{"model": "encoder-decoder audio transcriber", "dataset": "read English sentences (LibriTTS-R)", "train_examples": 15625, "time_shift_ms": 50, "n_mels": 64, "hop_length": 160, "input": "mfcc", "spec_augment": false, "win_length": 400, "tokenizer": "word", "vocab_size": 8027, "encoder_arch": "transformer", "encoder_norm": "layernorm", "encoder_norm_position": "post", "encoder_activation": "gelu", "encoder_head_dim": 32, "encoder_fused_qkv": true, "encoder_bias": "all", "encoder_qk_norm": false, "encoder_parallel_block": false, "encoder_inner_norm": false, "encoder_moe": "soft", "encoder_num_experts": 16, "encoder_moe_every": 1, "encoder_expert_mlp_ratio": 0.5, "encoder_slots_per_expert": 2, "encoder_shared_expert": true, "encoder_subsampling": 4, "encoder_layers": 12, "encoder_width": 128, "encoder_positions": "learned", "fusion": "cross_attention", "decoder_width": 320, "decoder_layers": 6, "decoder_norm": "layernorm", "decoder_norm_position": "pre", "decoder_activation": "geglu", "decoder_mlp_ratio": 2, "decoder_head_dim": 32, "decoder_fused_qkv": true, "decoder_bias": "none", "decoder_qk_norm": true, "decoder_parallel_block": false, "decoder_inner_norm": false, "decoder_drop_path": 0.1, "decoder_positions": "rope", "decoder_cross_attention_every": 1, "decoder_tie_embeddings": false, "residual_init": "none", "optimizer": "soap", "beta2": 0.95, "lr": 0.0029, "beta1": 0.95, "shampoo_beta": 0.95, "eps": 1e-08, "precondition_frequency": 50, "max_precond_dim": 1536, "one_sided": false, "adamw_lr_other_params": 0.0014, "grad_clip": 5.0, "adaptive_grad_clip": 0.1, "steps": 14400, "batch_size": 64, "epochs": 59.0, "lr_schedule": "cosine", "final_lr_fraction": 0.1, "warmup_steps": 720, "weight_decay": 0.09, "adamw_weight_decay_other_params": 0.05}
Rows from expert 2 of block 3 of the audio encoder, named by matrix and row number. Rows with one number belong to one neuron. Each number is 128 + 24 x the weight over its row's rms, rounded and kept within 0 to 255. All counts start at 0. Numbers have three digits each. After the name is the row's rms in percent of the matrix's.
# up: expert up (encoder.blocks.3.mlp.up, 16x64x128), inputs 0-127
# down: expert down (encoder.blocks.3.mlp.down, 16x128x64, transposed), outputs 0-127
up.15 121:173150156153134171147100148144095157142161113140114155144108117109145155101134164099127088150136120140133130088109137145174121079140155134099115147087143162107121150123119149130137106089138158127122096185094157099126113155124114113098176118143141100101137138150150116134132129117146167166169148098109136133071141130123100107150093132138124100132132116136118098099146101136117187096110
down.15 111:085110149079094119132181114075165143119115102120164130135107160137118125145147089163099119111100150136131103131108137091111140159112141117134158116142115096116144118109122155115176113145122084131117103111149129134128160066119143112122158102117143077107152144099111131100155119120129162078130103122125140169187111120143115105119158142140105124140123118136147135178094171118135115158160
up.16 107:117113111107092083148126146108131145120142140096156121120142118097114083119121108182083147154107155130152148142154171122102144156123130124157157135104072129093164132105158124123121147123117114142139175139183151110093120120125080109136102139124122152148140121164121139087151140092110109140147105148136112100160099157105149102153130108137123116089158110172170090132090142143143099117095
down.16 107:154132151149144131145096160182094132138114118166131148113087106133149125113130139100161150114121122118129140093141125107151129080161123163103120093115162122135118135116120168188132134093131138090126125152119066160096130134166173118118153124127122122134082097110171131121092120160148124138137121120166110141107139171097139157093127109127146100142140110143060118139117118148098145144175
up.17 118:169139107119146135112116093102147137145115158170123160119099140110145090153103157101117124112132093111141146122119136149124094073106128097138118118145180111134144085120079114111165147094157101099122127113144119155074142156156147113101108170139135133113101134124075147145080109116153188175122143105100127141158122111135161155122129121119130105126162122129103146165141131115086108109131
down.17 114:143126130126107183125159119145143154100177146081136150113149106097117160105133110138156158125162147177144117120132131122091150133125114138095138113145083169133133152119135098108139124137144116127112129126096191114143119133131102165156110137161096146181142133154125110151136101100139123109131134148101090107128128140115152107117160137153094101145108113043124148109137135117189108115159
up.18 105:138159125086088155111120127105135095142057157119114183152110093155157135133150170121139168151138151123097087144122118155174147143089186151145137104109164126134153127157153130148148081135139150127121132135116133122141094127164149175114141117155138110090145173151122112112138092101106160120135124129109097130151157123120112100097121135122156145113138114108106114098100097094127146131103
down.18 106:105082115105150122103139141129118129120158131151117109159106160128087121138087111163147114132089135145157145107131080156110128131104135089096103122132119115148143122100083175137133137114145107140138128153140124095147121120055103141091128140133108106139128123107147153149135150081127115173116125144166145132095152129108156124132100080132084138087101110127133139178177166154131102175121
up.19 113:108125117109132083135130174112109129144125123121119113135112122096118149122126149148146092130145123109134142130108107120164160113152092091124118152158149142135131128119126119127148130185115137108174118096105158103150149157105164082114091151127134091077105117162110159102085118136141157118099102107093116074124121103164105129143119161116103173146159140131074159135116090145151189148132
down.19 116:197119139140108145136130076094131106102119161151102090112132147188128134160163144157118144176147102129116126128140126128138132128119115110102173110069103099118163102152163135132115119131124075138092126147163122135103117176106115146109112138100132175163095150082084107135157141096096125156128111147135156133129154129151110151155134116130152101162131118150134116115135143107138140098134
up.20 098:108163075118096115144142117110139099105112088146128149100153098176118106120119098155134088103163137125117129153146113093121113170106132121137134126159112125111155155128152139148135085138148127138108134116170093113109083154154131178098100116122135156152173088104182098128094105118131118075120119059123132137132186128143130124141120134134134128112103099123130168125159131108121101135133
down.20 098:165099150113143147100117143130113111159117180145128108126080111083100092158129176162123138166091135123115144136120131126091118103144071115120130116136152100173124120142088152137163132101114145149187142171095146146117128133147072089139152122146134164098077129167096140116154108160133130134128123132108124139137141116108147176139149122120118122108121141146140156106137102109163166140131
up.21 105:083128124145145095157098140138099174116080126159138132106121101108090145074134107132139117126168171176123123123130117114114146114145162121111118115128095101141115154130150130140122129167074108119137077154127124098161096088124152153119129125115122120128149117103123123097116165208110092095122161115117168131106128142050123142156138140104107135117120099126135115130151135121142144113131
down.21 099:186118114112133133099117139109098120109130155124133142127114157170104100140141130096127160078121112126181132151138153166125098125124093149135138125119153108123133090121126153101120130111102152163095160163134145121131136138175107101115155096155127108125127152187085117177146107121132142140155135143165105095136143173179119155125146171154103121107167129113099118140130169117085150109150
up.22 105:155127196118156165136135098119162112161150118114133112121127109139143135129171116098128132115132174102149136124114114139091137124119134137152142097071117115115163150142130141112105156169131171151122144170103128112122148181128140108141145102116133144114130115132102145090144164156154150136162149074123134128107148087156137135101144152129142088061127139144128156129176127084087118099149
down.22 106:104131100086138129126147153127119133092135160134132133170116165156132100155130140104115078118110132166118178151113134146172157154112131125112141166140117134103084108147149129152136115157168121106153166083116135132168093135107122152132120135134123107128115092135092156123126125139098156149123115149139100152117083121093106116094153144162129179143085093152143096097075128132139106151080
up.23 082:131169097099158129150125101153157113120151154134146126123135096120134095149082185101077120098178137094114098145119128135133142137124108102156153131102128159133120191161106131116114144126162160189122087143122174102137098131136109147158120140092090123123125115090158115122138132165102134123140138119134120142128159093136112149120116136116125143084128116130108114174098096107121113153074
down.23 084:094140157152163216149116122131161175118124101080154126157142155129101105150133126134086111098160123122137121118134120171150121122138124103102134158154139154171129108107122131118108160131111139145108119099106134128133122137121159130133146139091087152148165125103115121110135131149144101114164126095115170104118123136092112164091137117120158140120078137119160134178088173130175119134105
up.24 094:140160117082129093086143137129151113150092148143077149096120144145140114157103151086128128143134161155134104096120128100176128097144114164124117192152142157118131150107146145118096114126155175094143080138103104128116143170144144124097123134147122120156164124160131120102120103152147153100141115097139143147098147166110140117105103146117171107139090136118137122135125062149095137133102
down.24 087:135109120177144143137122121106156169111133106094086141124106168105139173106141195139079152151150134134135125140126090154087154144128126125102143109132137099137119115128100136110166158176117136145134087093147113160117105106116101147134145117109123079064129132126118135094144118149153081154148149124139140138159137132129102139184118107125118127128184115150122135117120109118163078152132
up.25 104:127131190112074168147122130098140107168116134094126155134127114138112122150092141132122143141135100126158124113088062105141168114121170135125116175156127144123121126098124124143115158100135074117114134119144138144124151149151110118085138121126110144119141144104142150127156104126136105121083155108128115155138096139146112064077119141173140085089106127145105132126101165135182103113133
down.25 106:137151102120150072180160106135144124132121055124104155142098133113130111128130138141167096153122168141125132117144142146134092118105108084126153107135173117143126135147133108164113149145128172161159117134091124108147103127102144136138126142104101082160117139113099117140126194116169089135114136145141141107132113110120109153139175126100134120137121155109177146139140076121113161178127
up.26 107:139153165096086087136108186145184110123109121128075111134153147131151115140137141110113092122126118124109112097153175138125107128100167110144153113138107148073131153156123119140103105098117162134100135140133141124114122128108141060116129179133159153131114128136145135112128100117114124129139170114120134143126120131143091059150089129172108150119131158142127169140103095111158114110163
down.26 109:131132101128156128122131079109092179121101085095105123093115125075154075110083126145162134132111116128166139143178117140102135144148101162144134113135160111148136099127121112107163125110138102116149103181121111135120140120117167110080106074121132132167154136125158135148123157137118103117130139134136071132133131093139144203114150133119139122171141105126148115157145142140127137105152
up.27 080:116125139085165129142134169157138132110101168131127109102199117147119100114141126108137145134127126139094164095115140087117175149123118123170127099130105150133179133113113136143145094131139115103121068152096130123147108099161154108150114145137128128108141098098093096143110148130111093108130133103159136120182161119096116173149121135143163160112176120129115144085125136145163118089135
down.27 094:114132125121124104089151163158132127135121158126175164107145142124125150148135162112125104120166149078155155149138147125111141080155135093119167127079141114128108129137120069118109137105150147193094140132113152105141150117153089088138162094132135136168117108141134153155094087123161117122150105106134129147102105093098122128122113056114107103121131100103142105102140137137146128113156
up.28 124:142123104137158081111124162114115155110166131143107171158158124102127110147163090126098153120124148135117160112107127141132116129138121082114126133104090113089106135157135136145121180124128097129125135082117164125122110112109149094118082157136136127081106133144141115120100102138141098126123161106117117140121151141154134074170121140175075148159157123129133167137150105149208111119140
down.28 114:126115126106096151156099100125134083117084106133121070098151126124121099090091135136176132147146125135137118145164159093100129113138087134110130089122103133118178077155109130132102158084128127115134140185140105117145115136129113148137124079131105122139147153126109154135113159110101155122093127123122093124142132141153138178097169166091104146124122126159127136166101173149108137113155
up.29 089:118168116122091111109129116108164101110067172133139130116121106122133165129078135142159161132129075134140135150116167112129181132155166107132128123083123145166131126148121164142124154122144094121145177106180191143144100106142098135139150151144112141105159148122164101125109120119132141144138163127141162123130118162101179126117123140153130155153138110130123158122118132170108115143081
down.29 089:131110104146159114133109124120144141156128116146128115100112131110111124117163137153129109114156166104121157113163103128126157119076118151157130129136098117081149136114150093107109110113113168144161055092117096131170128142111124139127135114148104142192104139134119136105118132126144165125143133145150130106097154152178178112171093080127148115162091136124083104139150116107158135159170
up.30 100:115118163122110109148121078176101149142161120156095135115125148124163126117105095155108116147164134147120114129148122144139067152163143116137124117090137113141111127116150135103076119136164130148144124153124103129124135120107099154132126135150149130136138124131147124147139098077121161164163127187135144115142107143101168116122097127160105086146116155088129115052163152079098151112104
down.30 098:116109130159097126075166172086146147146105171086158110146067104122157131087115126148151165113131073136131198152107125103096141136136163107127134170194149137126131131123113148137157120108121123131142125124104141126109148121094118128137107132154125125100115128119147137114139129165172133076123147105098115144113099134149105125116104138151161090101140114114159146124106096134102144143120
up.31 096:171095110114119114139152103175135108127121107093136154129125149118138162080108129148157103110160116140110145127096130100150102135147130145140140151124113107097097137090176160103140126153135099158163114138112142115101134126121130115147158195138160141139102104150097155120104101148129148135108185155136159125121136089105108086132142074095160092157141169098101125130123098143106156155144
down.31 100:145149160151157134149095175128128150133129123111123119135123130160128176146145111098120153138159120120159129132134137083130150110135101104080129100157146178095176122100131135136162143098146150089082153128142095091135183134140131123091118128118099134135151130123086136105151114092122133101128125086075115131094152101153106178138129127153135142131137121134131123099150147100177121105068
up.32 103:103071139147150099154147134098159132098133111113125132121143101111158165148111162158159108126089149142094135102067149065118118135125107126115120167153145118177122128166149153130119165158121138127093160148148095123121140139150166145108074120166114114116126142167150135118140125160161097135126120095154123130118094151068158087138138132106128125123110129125128111158111107104102118148106
down.32 096:163135135139122103121120118066140155126124078149120129170110155115131087164144113093135167144140104186129139156190118168084141129156099127098112158138142115127124095123152084167125143103141110122143100132139138135122150127102113116110157153081105155065141104121126079132141096092138133119147124150111138166135158137147145147119105128142152088133097136103107157100132140153121124126149
up.33 099:099159133102133112135095161105130129064109078110141157090135116129103108169121118109145124121126154163082137118080135136109116113133085121131127152125161109150110127162152095120116173120148127164153136137152100094101138142134100127121137081167151138150145138159103126126085132152109118101128132133085096103128140143081159113164148136108127157092136174086165144116099119124125102096119
down.33 096:138096103133130155127151140110140135099120110142115133130110156160131122127127196125131156149172089142109078160135131201062125095132099160136121142119115083090159130156145140157138127122126131125139099110123129128140107135122113149114138164149125194087099123127110156117124093073148139146129115141128128124138084126088142167106158137130091116140155120146121117119129155084116175126137
up.34 085:159119152103138067139127145145116120139118158141139103104118104091139117143149120149165114112114127163128114100141120100119130141140140165181128122167125111087128120117132128142098139130103153127119131097130143134158160141128154132120050111133094117115153102128138122133073149080093110116085131144136095097094153094107134142116131123151160147101114156123121131145120182123112134220134
down.34 097:091090106137151111127147073148113115125136120139107176168158138161122164108098155182112101125141144088114163133119139130098157121167130130127098099136091120138127132164084113122098124172136130138142154171150125121145085133122126101124161145124108087175112155132133116122122090163113105157130187124155157109127109167119108163143114115122114119143110131144153101107157106171144124110161
up.35 103:139136132144149156119135131167133094116172128110127100149115096155170153115090151134111120153125179098115092198109148117120138188151109147180126148136093123137121085105139122119110129107083114099156078118121107130093103112110127112130165135105156131132139113127126126116091156179146151119147124135153130103095121111144168162117110145102107157114148137141166098163157151129097134135134
down.35 102:073138140125195078119123107103135159122086153122159104126165180132114097150124079091116169143109117186116158124146114166142150113134139150116146127096149123139095108127123130099144151152143127136131142148110140167123137146108150166115106136131126157099103134175177108148144127108120124097123138095138163177152139116108117097131134108126148092168141099117114102130118090115116125104138
up.36 099:084118070113166105119101090153134119147107125154139133112128100128082112104142125144172143134110108144081106143110089161116120153104147135139128096147107125146140167188150142119129081136141104131151110149143114131158194141162103148084117074106136148154170101139112103143124131138101122118130100122151103161088129125140133180127110119173148153117122148120132129099162112140120135141135
down.36 103:171107168134199161093119161108090182140111149115128172119141132098091154142128129122143117112122136105128112091127125114132114126168141118093140111111117164129131108120136135117131112121108165147170107144140158149154111106152107101163146157149122143129091173163124158131144126161100092144126144104126140137165120164101125137099087107081104070117107146150116134114160107120084119135132
up.37 106:151138084191114169095137106137109098132112121124117105129142116139134144112101106146143125075120146140143121140154107156158154128063118101140104200142115110130119136138116138104164149134107078137122156099133107137101087153107121151104132115150170122131116143067156093095111174123131137106108121137145138141133196129127085137152119148125138143126133173129139132141095119103134142109146
down.37 097:131136142083108121144099122131120133106139135165144116153152108113141108133143130115127135150101155119105137132123168140137125128126118130096169113095105150150164135125104159147126113118141179116170142118117152123147149090125095104101091131087155096160114137162148147133130164087090080112121149126135131065143104132156177123164112124119125110096125160087126094189119098115162185105145
up.38 116:156166158129105115143150114101154125124147139138138128152140140163132130121137076139144145116123126121148130126121116128107117169116129082170132146079163136107141100147135136083128138169120111114111138089140132128113129151057081175139130077136130130135104119128146194112173141147120169167143153102157165127132150128127169155113144138105160132143115152122140073136162140105104086119130
down.38 111:118115113118117149115137132161118101146107178148110132127122104106124068127135143122150063117087136148138137129091140117185138139088129110117132134171104149093143144128156119177163122126159119123161111154119145132140141149150122151133149195104099107115131139111094113128096134109132143161105160112145152143127137100123134078153113149167091122178115106085081108105113102146117150128113
up.39 106:182120129125101155094117104125129154145079154119134124143098125144166168130147122112118181136133087119146139128127146099106140151110097135094141104159156158152158112147133134069162111129111108119139090106127119131103159125120070150104135098086132145162147142149108107162124092147117148097118183123137102110126120128114172167103110122114100140147104146147149158165097137118137086156120
down.39 113:106103127110133122108169120122129148122134117132102137109166108145083113117137165131132162093143135131079109125112079097109158103105116144166135122113115126119110150132145152148084148141110130098135149158122145111164121129118159109163136121162113118140126119121174127101155122084141104153120124143115181089085148110132125156129164155112135069128173115100101142116151178150113129052122
up.40 112:087116120162144142138169115131116093125088096073130132108150115106120134119158106161129127101150122142102120142127141120070140137129090107093164119123154087121098082105153134132154141135135119153144121145159119121120103123119110116126148134081144101067146111110137132099104143142160147151089098152152100141118151133105155136060134075140152174145152127104172114122136152122128096154126
down.40 102:202111124124152100118101175126114178135137168183148132127102077152100149154092105096116125100112136136162149142107113140133155153156107176144119113099098127119125123128102149149079150132133122150146150148131090135127168151147138162144143119164102160130144105166160106134119139164127133111136146102122139098122086136124116086138123097124127142153129158118105106092140118100115156092101
up.41 096:113136103118145132089152135124135119122148158141149126131169128126112133103144109124141135155153134141157134142118157090143154123110083144132116131123078093130176162118157165135106142101093107128148129151066135160119151087089162163081137102155127163133122150091091078110100123134132077115132107099125123105077115110156127106124117136139092101119171149108105164095136118145098104108130
down.41 101:119132141166158107130104140106096061119159102126100128099153154115158098134142146140104129088134119088123146175122154148124103127172153125107139148121146161109116105152119085105158118148170117122120135099165133115138138102174100130127098121084131127117109133159163099113153088130114163181173117101117126131146110139103128180108128187132116138098120099147130110165119119121150143139113
up.42 092:138130105108118130148112152111151207117151151117122108150116159160079124115108149118105115101126161132135121127123101174131108099146137148145159146152144166146101114134131134173123146113130092103122120173166132128124105101118132109163152140116147102124091097134085116098173132138093127140117077133138129109123109102082146111160130157133139138140139115133134095081171181096090144099102
down.42 089:127116110117103111129167106144103116126142137097162154131130133108178107176145081135106124151141125167162150087123134132146141143106182132126095138072114099097092132145119119133143146113102105140128148101096139141125126160107071109158116152104117171097150149114174128163130193126132145118142134132144125172162153195164132110131130137104119115123149154124133111146096131090124122131128
up.43 107:190128174141143121103126135117064133096122144154162156176084125143135090144111125124099121153147154127139151145114141109165135087139091111168131117155129108152128123146116149157140104130077129104134109140086127155135134148160115124129116144129142079132129161163118100142034103129159103146109135109115120136118127142111100130138113144112085132155127124087108087123116109133134133098127
down.43 114:118148136092119163127150092105171078083124133103163099083123129128136164133137130133148105110150151155071113109127112173113129116136159167074133135132128110124147097140120094128157176077132121135125140125182133152104141132126149127120157076123159123167123138107105147130184147111094098112156129115111146121128131137095134135113098103128136095088143100158137130137165151130125124138167
up.44 110:114139110105130137138108137090112127165152109112139110108157143135104108107109152120144129116144126114138125116126147170103099127116132120128147128161119111110125100134116139141139141145132094159091152072161087149126136156118095133129142105156191138124175189115137136138130111132140179174148131138135130141141100136119130074076150195126128162111140136144084158149127168151110063112142
down.44 103:129139143147125111075134134130104108092117120114129139119103114097146151118147108115133159148143127088148127098129137169126160133121147161143137116111124157117134169151181094140113143065119122159184118166082148146121127133142104157089102190123125168117144080144177134136090135106105149104148106108121115142126094113148126141135190151099125147133134153117137105110132078111133132166126
up.45 107:114131139149161101145101111141080154135131121157119138164127133132145151137155157105083095071120075127121144100095129148157128106174127139123092146109121117134151151167065146122130174156155159090166085125123103145151103135098122171130098104158149125126141126115140132120113123130128115157122155110105143122099133124106109159161118146108094141120164109093106138121155117154095188120110
down.45 106:102159128123079152125140116074140114126159118098117092112109146151106106125143135163140145119180151115099120172102163111126101126131153148157135121084114135119153130098176149126132099118099128177110169127138139109136140145132124116125147120132110110122117160089095122175118093103108081127147089161145150119123161111144154138123183130151104067169114149172132149148113157124147117126135
up.46 092:135140125102125104166139126143149126086120068105171105138103148130120122115085195163149124116143121130137100127112149101143148127135117131127113148111135147113120144136115102077116139150100124173158127131171152114145141154132117154132121127150140120112095096159100167142127139151176115094158135147157158151140126105160129113161170089183114099119138116149138132127154063102163124164109
down.46 090:123187137112116088127096158085136124137099168149102138121177129143136114117139146141124185145117101145114115110134149094156100112116089135099097121130125116132167093109148153171171123159144113100143132118100115122153104168122172137113140130104128134118108142106142136101115125144122132143125126164123123110117158109114116167102041136113151136152096131142122118121080146077176153132124
up.47 098:123134122114147158134091122125100144123122123144133155124144165125117108116162126106100171137086102162135155156085131163160112077095130127162148135131097129152132130130130082098137102179111145112142152124174100112141097164104129162125081124185150163124119171142128112171110152124131137137167135138152142098153098151081148080105149146116106144146132136142136119164098117124117091143149
down.47 100:093149124188153125116145149125162097126132142128100100128106124139123092129129124109145136137230154115129153133131141127105130151140161133142094129114129115104139144093116098195117162113141085138111164141096121143143119130134115084119103154092123125108121128099121141086082124146172129136111109155140127095162146120146138136095163124134170118098149092132138136120138129159179111127160
up.48 101:124157138190131161113111086178135124142108151110137124133157104077122190096112208115107119117132146145133169139131154103133144134114096150126127105126141147087142139108116122101139093112128156110148107130065139117136118116139118107139114161094109111138119163147179118132149094144133120130131154136144073155130130161148143175125160122139113162132124114175133120153137142153124144127092
down.48 105:089125131102131062171099141095166111144160126108131132104124111144146117129079095174134077137132159107118122171129093123157112124110138133121135116100102066170106134160163132100115110158119133134130116120132109095119122099142140085147137116181089135107130105119127119102122133161128144151134129145127172121121143121119096108152144140111144093133132080140108145089147140107096182098145
up.49 089:138118118097165151104115118121119133112100112160154089127131112134141151162146156107183127112155151094120133154169126167186151141118185129133135165159158098141130148151120126161130131146138123123122120116152123174110077161154120160124152133138104143107181091113097157128133107171119149098141100123094108131157154083134120104120112158102124105116125102108118105126106091089103101102127
down.49 090:111150134132116115133103130125138176142144133123103122102132146102115115091123150150046141155147111187126119098099115166149118089118131153111132136110115120149105136116118140128158126124152143160149119097075147131117121168108133067140115140120134127144101166157129130122137175094119118158140129118116093107159133087125148126146140136140135126144113148053134164171167135184136102152107
up.50 114:179100114135113137135121110116156132156127170127140145134112167099139140156181139143121122134135165133116118135197113101124162132142115112107130045136128104078132091131140108162125097148099168138156174141120104141107132159091167127157148153139123142132139138115094118111095120108102166150143144102150133153112104119120126151130131097131095178127100152110115100172102101133134121150147
down.50 100:124110104112188097127073123152121102080112134122121098115156108134115117126125128063120159085130096138122153144137101145107151134117134188138139140123084128153105169153123098087118116151087097132131160109127114136091095122108147145135109190140131124175143077110163137109149112117088097101133154165143130091124153133148117149131121132143120105103151119119157143126136134151132114103101
up.51 107:104128151144178162090124157114101111115117104128148126150135082170087144117114094143146099142153148120122149137131141131116107116123143135156147142107126144166099110125097088132159118202102124115100136140131121158084094104169085143120156089114180127114108131083084146120125092098126119111140165088132138116159117166138154137155127150148129089131158124135124115121103138120177129150120
down.51 099:176150120132073142144118103138149120143120141162129106150084148144154173116135129130141160117089175127150140101101137117129127109117119140164118120160154114128176065128146166124116146094147151156113142127111122153148131163085123107164128127116157094136103142178145123123127154095104149140136091138101146123093171084084123112096126124090105120134130095085102117143123162119112156137151
up.52 111:131144130122080080118158115111124096141113109141102131156152121094139146097122110178137119154171107117116138105137146114116105126108110163140119133166203127135140204177136135133104151181123135130110129090120122140131140133104106149147109129121170148180145104123099133112126152129125112124151107094130139098093111111106097138135129154092140116134106125148200117122149119090117139155155
down.52 100:116076135157136150104082131149110140137130154122118171164101139114118132148155126124131114158119160152117112148099120109104111127165145133092137080162035134124120119125164121120183142108133118096098135191130143113124130185163091100084121103112119099133078147142166133121159108118122149150142134158106130121131111141146141148145132133140135088151141106117123160113130116109128157141118
up.53 087:140146124111141159107094158157134155170134117128117147177143126144149127159135144148106094136117199084143102159124137157163136125121103110122164129094139163120093128160132147094114070121121153137138102096129171159097115150134095087098136101136157148141150141170137106086083123136137128121137120139177110130086129160086100103112144109105112093132119146112087142130151136127134138131135
down.53 095:105111141126135128143136121154154111114131102160132091150132133118167118107111134096139083112118100122124123161099128161103117127103129185101114140140162082147147140130155104146200164129120153158113169155136127166154118079146159149146157134131137140130159131149136115157134171168093109103150147084122152120159156128116090151133131130109156122118124111139176103119106139136146066165139
up.54 084:153154122142124086115132089166143163155096086109144106164133168095143098141139117128165099096118105138132104127120169126109170132140156131106127178131106153128103117103140159078139117126148126065136101143145158132127152098104134109121138135133105112154137146165095085095132098150141130128142134127133136145139116203133140132165137101136145067147106126102140113112132099090146152138150
down.54 091:140136112101149106119138145087141146123143153150113107137102121124154111137124139129087143145155129170163135136136085082108110138131091145166100120131144136159135103104124118140157103144133137097114155142117162104163069126110140084149119108105149081166105128123133140103135100165109133138138156110154135181125127160143114155107084152100112132108161139124096096144170134141186066103124
up.55 100:106129134141139083126131159139076130135125099147122137128097099090108138086114123177126155159109104157123123168109118113096166125123142134172112108117131136110086116138144126165134175095084117108129092067160110105117127124161122123148087130119127137144116141137111150127152155144096115096103125087151133165081082118128131178123131151141126091159111146139090101133100127133092154124101
down.55 112:207132120107144136099109133153139135100124131112131130114139135144146145123123124159166145154149141142134122094109084150135103139180159147123181144147114107130136120113123135096130103108142134110137112163103146111115164139093114107097136132119098090135157109136113106107096098126168121132119124126118147120195128204136108118162094133113173118117114134139146125083114117120105122099203
up.56 088:151146122133107120145152161114110092114118158115118144126135166152138090115155068144148139165166106129115124129083115147090117124082088167103117157093141127137114110106114113087141099120169095166129133144183084074111125135123121141138129123081148119143135130126107180124141134100107133125125139061126155122129161108126125113110144119101154123115092147141102135150157141151116092139087
down.56 097:090138105129080182099103092155107132114119106118116146113106090110118166170132179114144123138088158119144131104143118114187127128130138098147134099145133162079146135182130136164138128164087140129122106142127180125140143141145086134134092110093125114150103116132109136149111131117147139118110136080116123102133138092159084179098115097129100129134146107112127131080136131103163121122132
up.57 101:161133134069150119100082130134140108141148120158122143103157133114121148140116122138131202134149119125106104102125103153118117081104121123155130142122135110082104113081133147157170112109144105133137119115129098108122130198155103107162192108103145153166123171139119137120139129116111141116150158131128167114106140126120147133128142103135136121112130126195172164128157093149122085127129
down.57 102:098112082134155154166148154152128129117125133092140147149076145151120113112124147122115143122091144121170129132126169107156131159126125151089137134127088105109117133152123136125094147159121169106108122133111125172102098130144116107104121147160104122092142120156157161129139152137122130146138093151167100152134090106105123189124136134095140150133150088050090098105107120083147101142137
up.58 105:187122114130095126142130150138150139119115119096159062101138102141171100152177125179162109143134096138119145140181115124101204151154084126094123181133084112119133144107139112103109126111123124140123146151149162140136119117083132139117110109111123106132145156094124130128116190147132128121138123141132140110103174109115108130114146092129113106094124093105108121144136163130100131128129
down.58 106:079153115161132132176103126112146096135147140166068145116139136169125125151107113085083108135116121091139109100093126145166108136119085133151122136111166145114151161157113147145148138152112114130140130107126116118153115135181120100154148138131110138187067115129141109113132084146098097111123132101140134129145106104168152130159107170116111122162158125152132113124122091103175136123102
up.59 098:124106146117135094127115133139096164142157175175158140108098129095114121132157147134148118154122097130178129100152139132122155105142159137132146157133162158108143115149098096132110076118124135155149149161098077119128078101156138133136154083124131112112098133123118125163139155113145093141114149130120119155093114157097125093154097098159093170174127132131118151089181113119160115147122
down.59 097:097169130161123167124188127118153088123120091123136143143151110133146145133116114166144128113122102112123116158110124135107104136149073145114163101106134150121131109132139134075171192166095088121094131106169098124092159175135151151125147142158121149110125148147114086112098113143098135099155102138127080137129137074135119150125141103110137141121130105111115125164150124153107114100159
up.60 105:166126130093097137184145125148098128130113097096175129099146172138112162147146114105112137144185093157140143101106132165113105113122125131184119170112155084100127146174142145087139132080156075109108118115131165136091146111134119151120132124081122135160157098100120131131140118147131161143096083115140097144129140126089126091133127136138116093114141156116133131107113120130144098140138
down.60 106:124139097126193185139084105092141175101124109093135123133156139071160120155133166139126126148137143164131131143100103110151102121134124093086116112141087142093095138147123118162150143152109139122134124104125142128147135153153131089103144118154137114095127146137158100126137171163096094136129109114153126120149118153128108162122156143119087125099141128115112136130188119098101184137103
up.61 074:165126197149048158153102150136141141147161145114121126118165150158137158103161155139142090137172100141151106088103102113158115142109160104165150108120118135113092142113116147139164142079111103134112141118129131137086133114118123134163118165105131091163156103130112139097138131151092132138142154147144161132099137106103118124101160128135106145108137103107122146133109122156130143127070
down.61 088:094121110175170181131124120119205082179157162109150132130162143111112110115117108130141071135147144158125105130155145091154119109132132129171143111103125149123147132113116123105108105121161127146131146140102128118171135168135146114171127136105148127154118146123112106156148138140129108081107088118134080148120139127097150116108132199148154125137129100150119102117155113122116105102099
up.62 103:113154125100122157100152114098125128068109095082130165156104133162141121123123111133153096144068144132139108163184106115113131108141151150133117126155116128134128111160143131141134131109110114174164150133115129116088121132130182116140120097158127124118116121111140104113113154135124128125098133100100144133103187119144084116085112163147117146153171192112127132135179081123108117153110
down.62 095:139091128103150096098127136127147139119122146140123125151152089140134195154150141122082127145135171127114142102100129179095141133144101155167107110103120128109105149151137140134195118159127123114149139151130186138114155150100109148170113121139138126110126150111086135136155116113146155124119092146156117122126085094086168111138123091165115140114079138149150140145092176135141142093112
up.63 098:119164123120147099186105143129146132166136142094096147141156099142149151106144142150084105153151161074131118096104121129147096096156153163099154138153137147153098116134105166115089110142120179117176087147105124144099122102152141159143156137100118139113085109184157147117140100143138128159157143132154138110100105123144134138148152110116117097126107121096088110101133142111099130139104
down.63 103:095173124144132106158120111102147174128141093089146089130088125134139121169134142148151139110083103160130121174136128085138132102112097121092107135133157143097110166130133135123183121151137138155097155100110112116150139152136161133164127162149124131111178127093092125125135130148091086084095135136149158167118158108138113162127136138125159125148107109191148156117100129119111125146117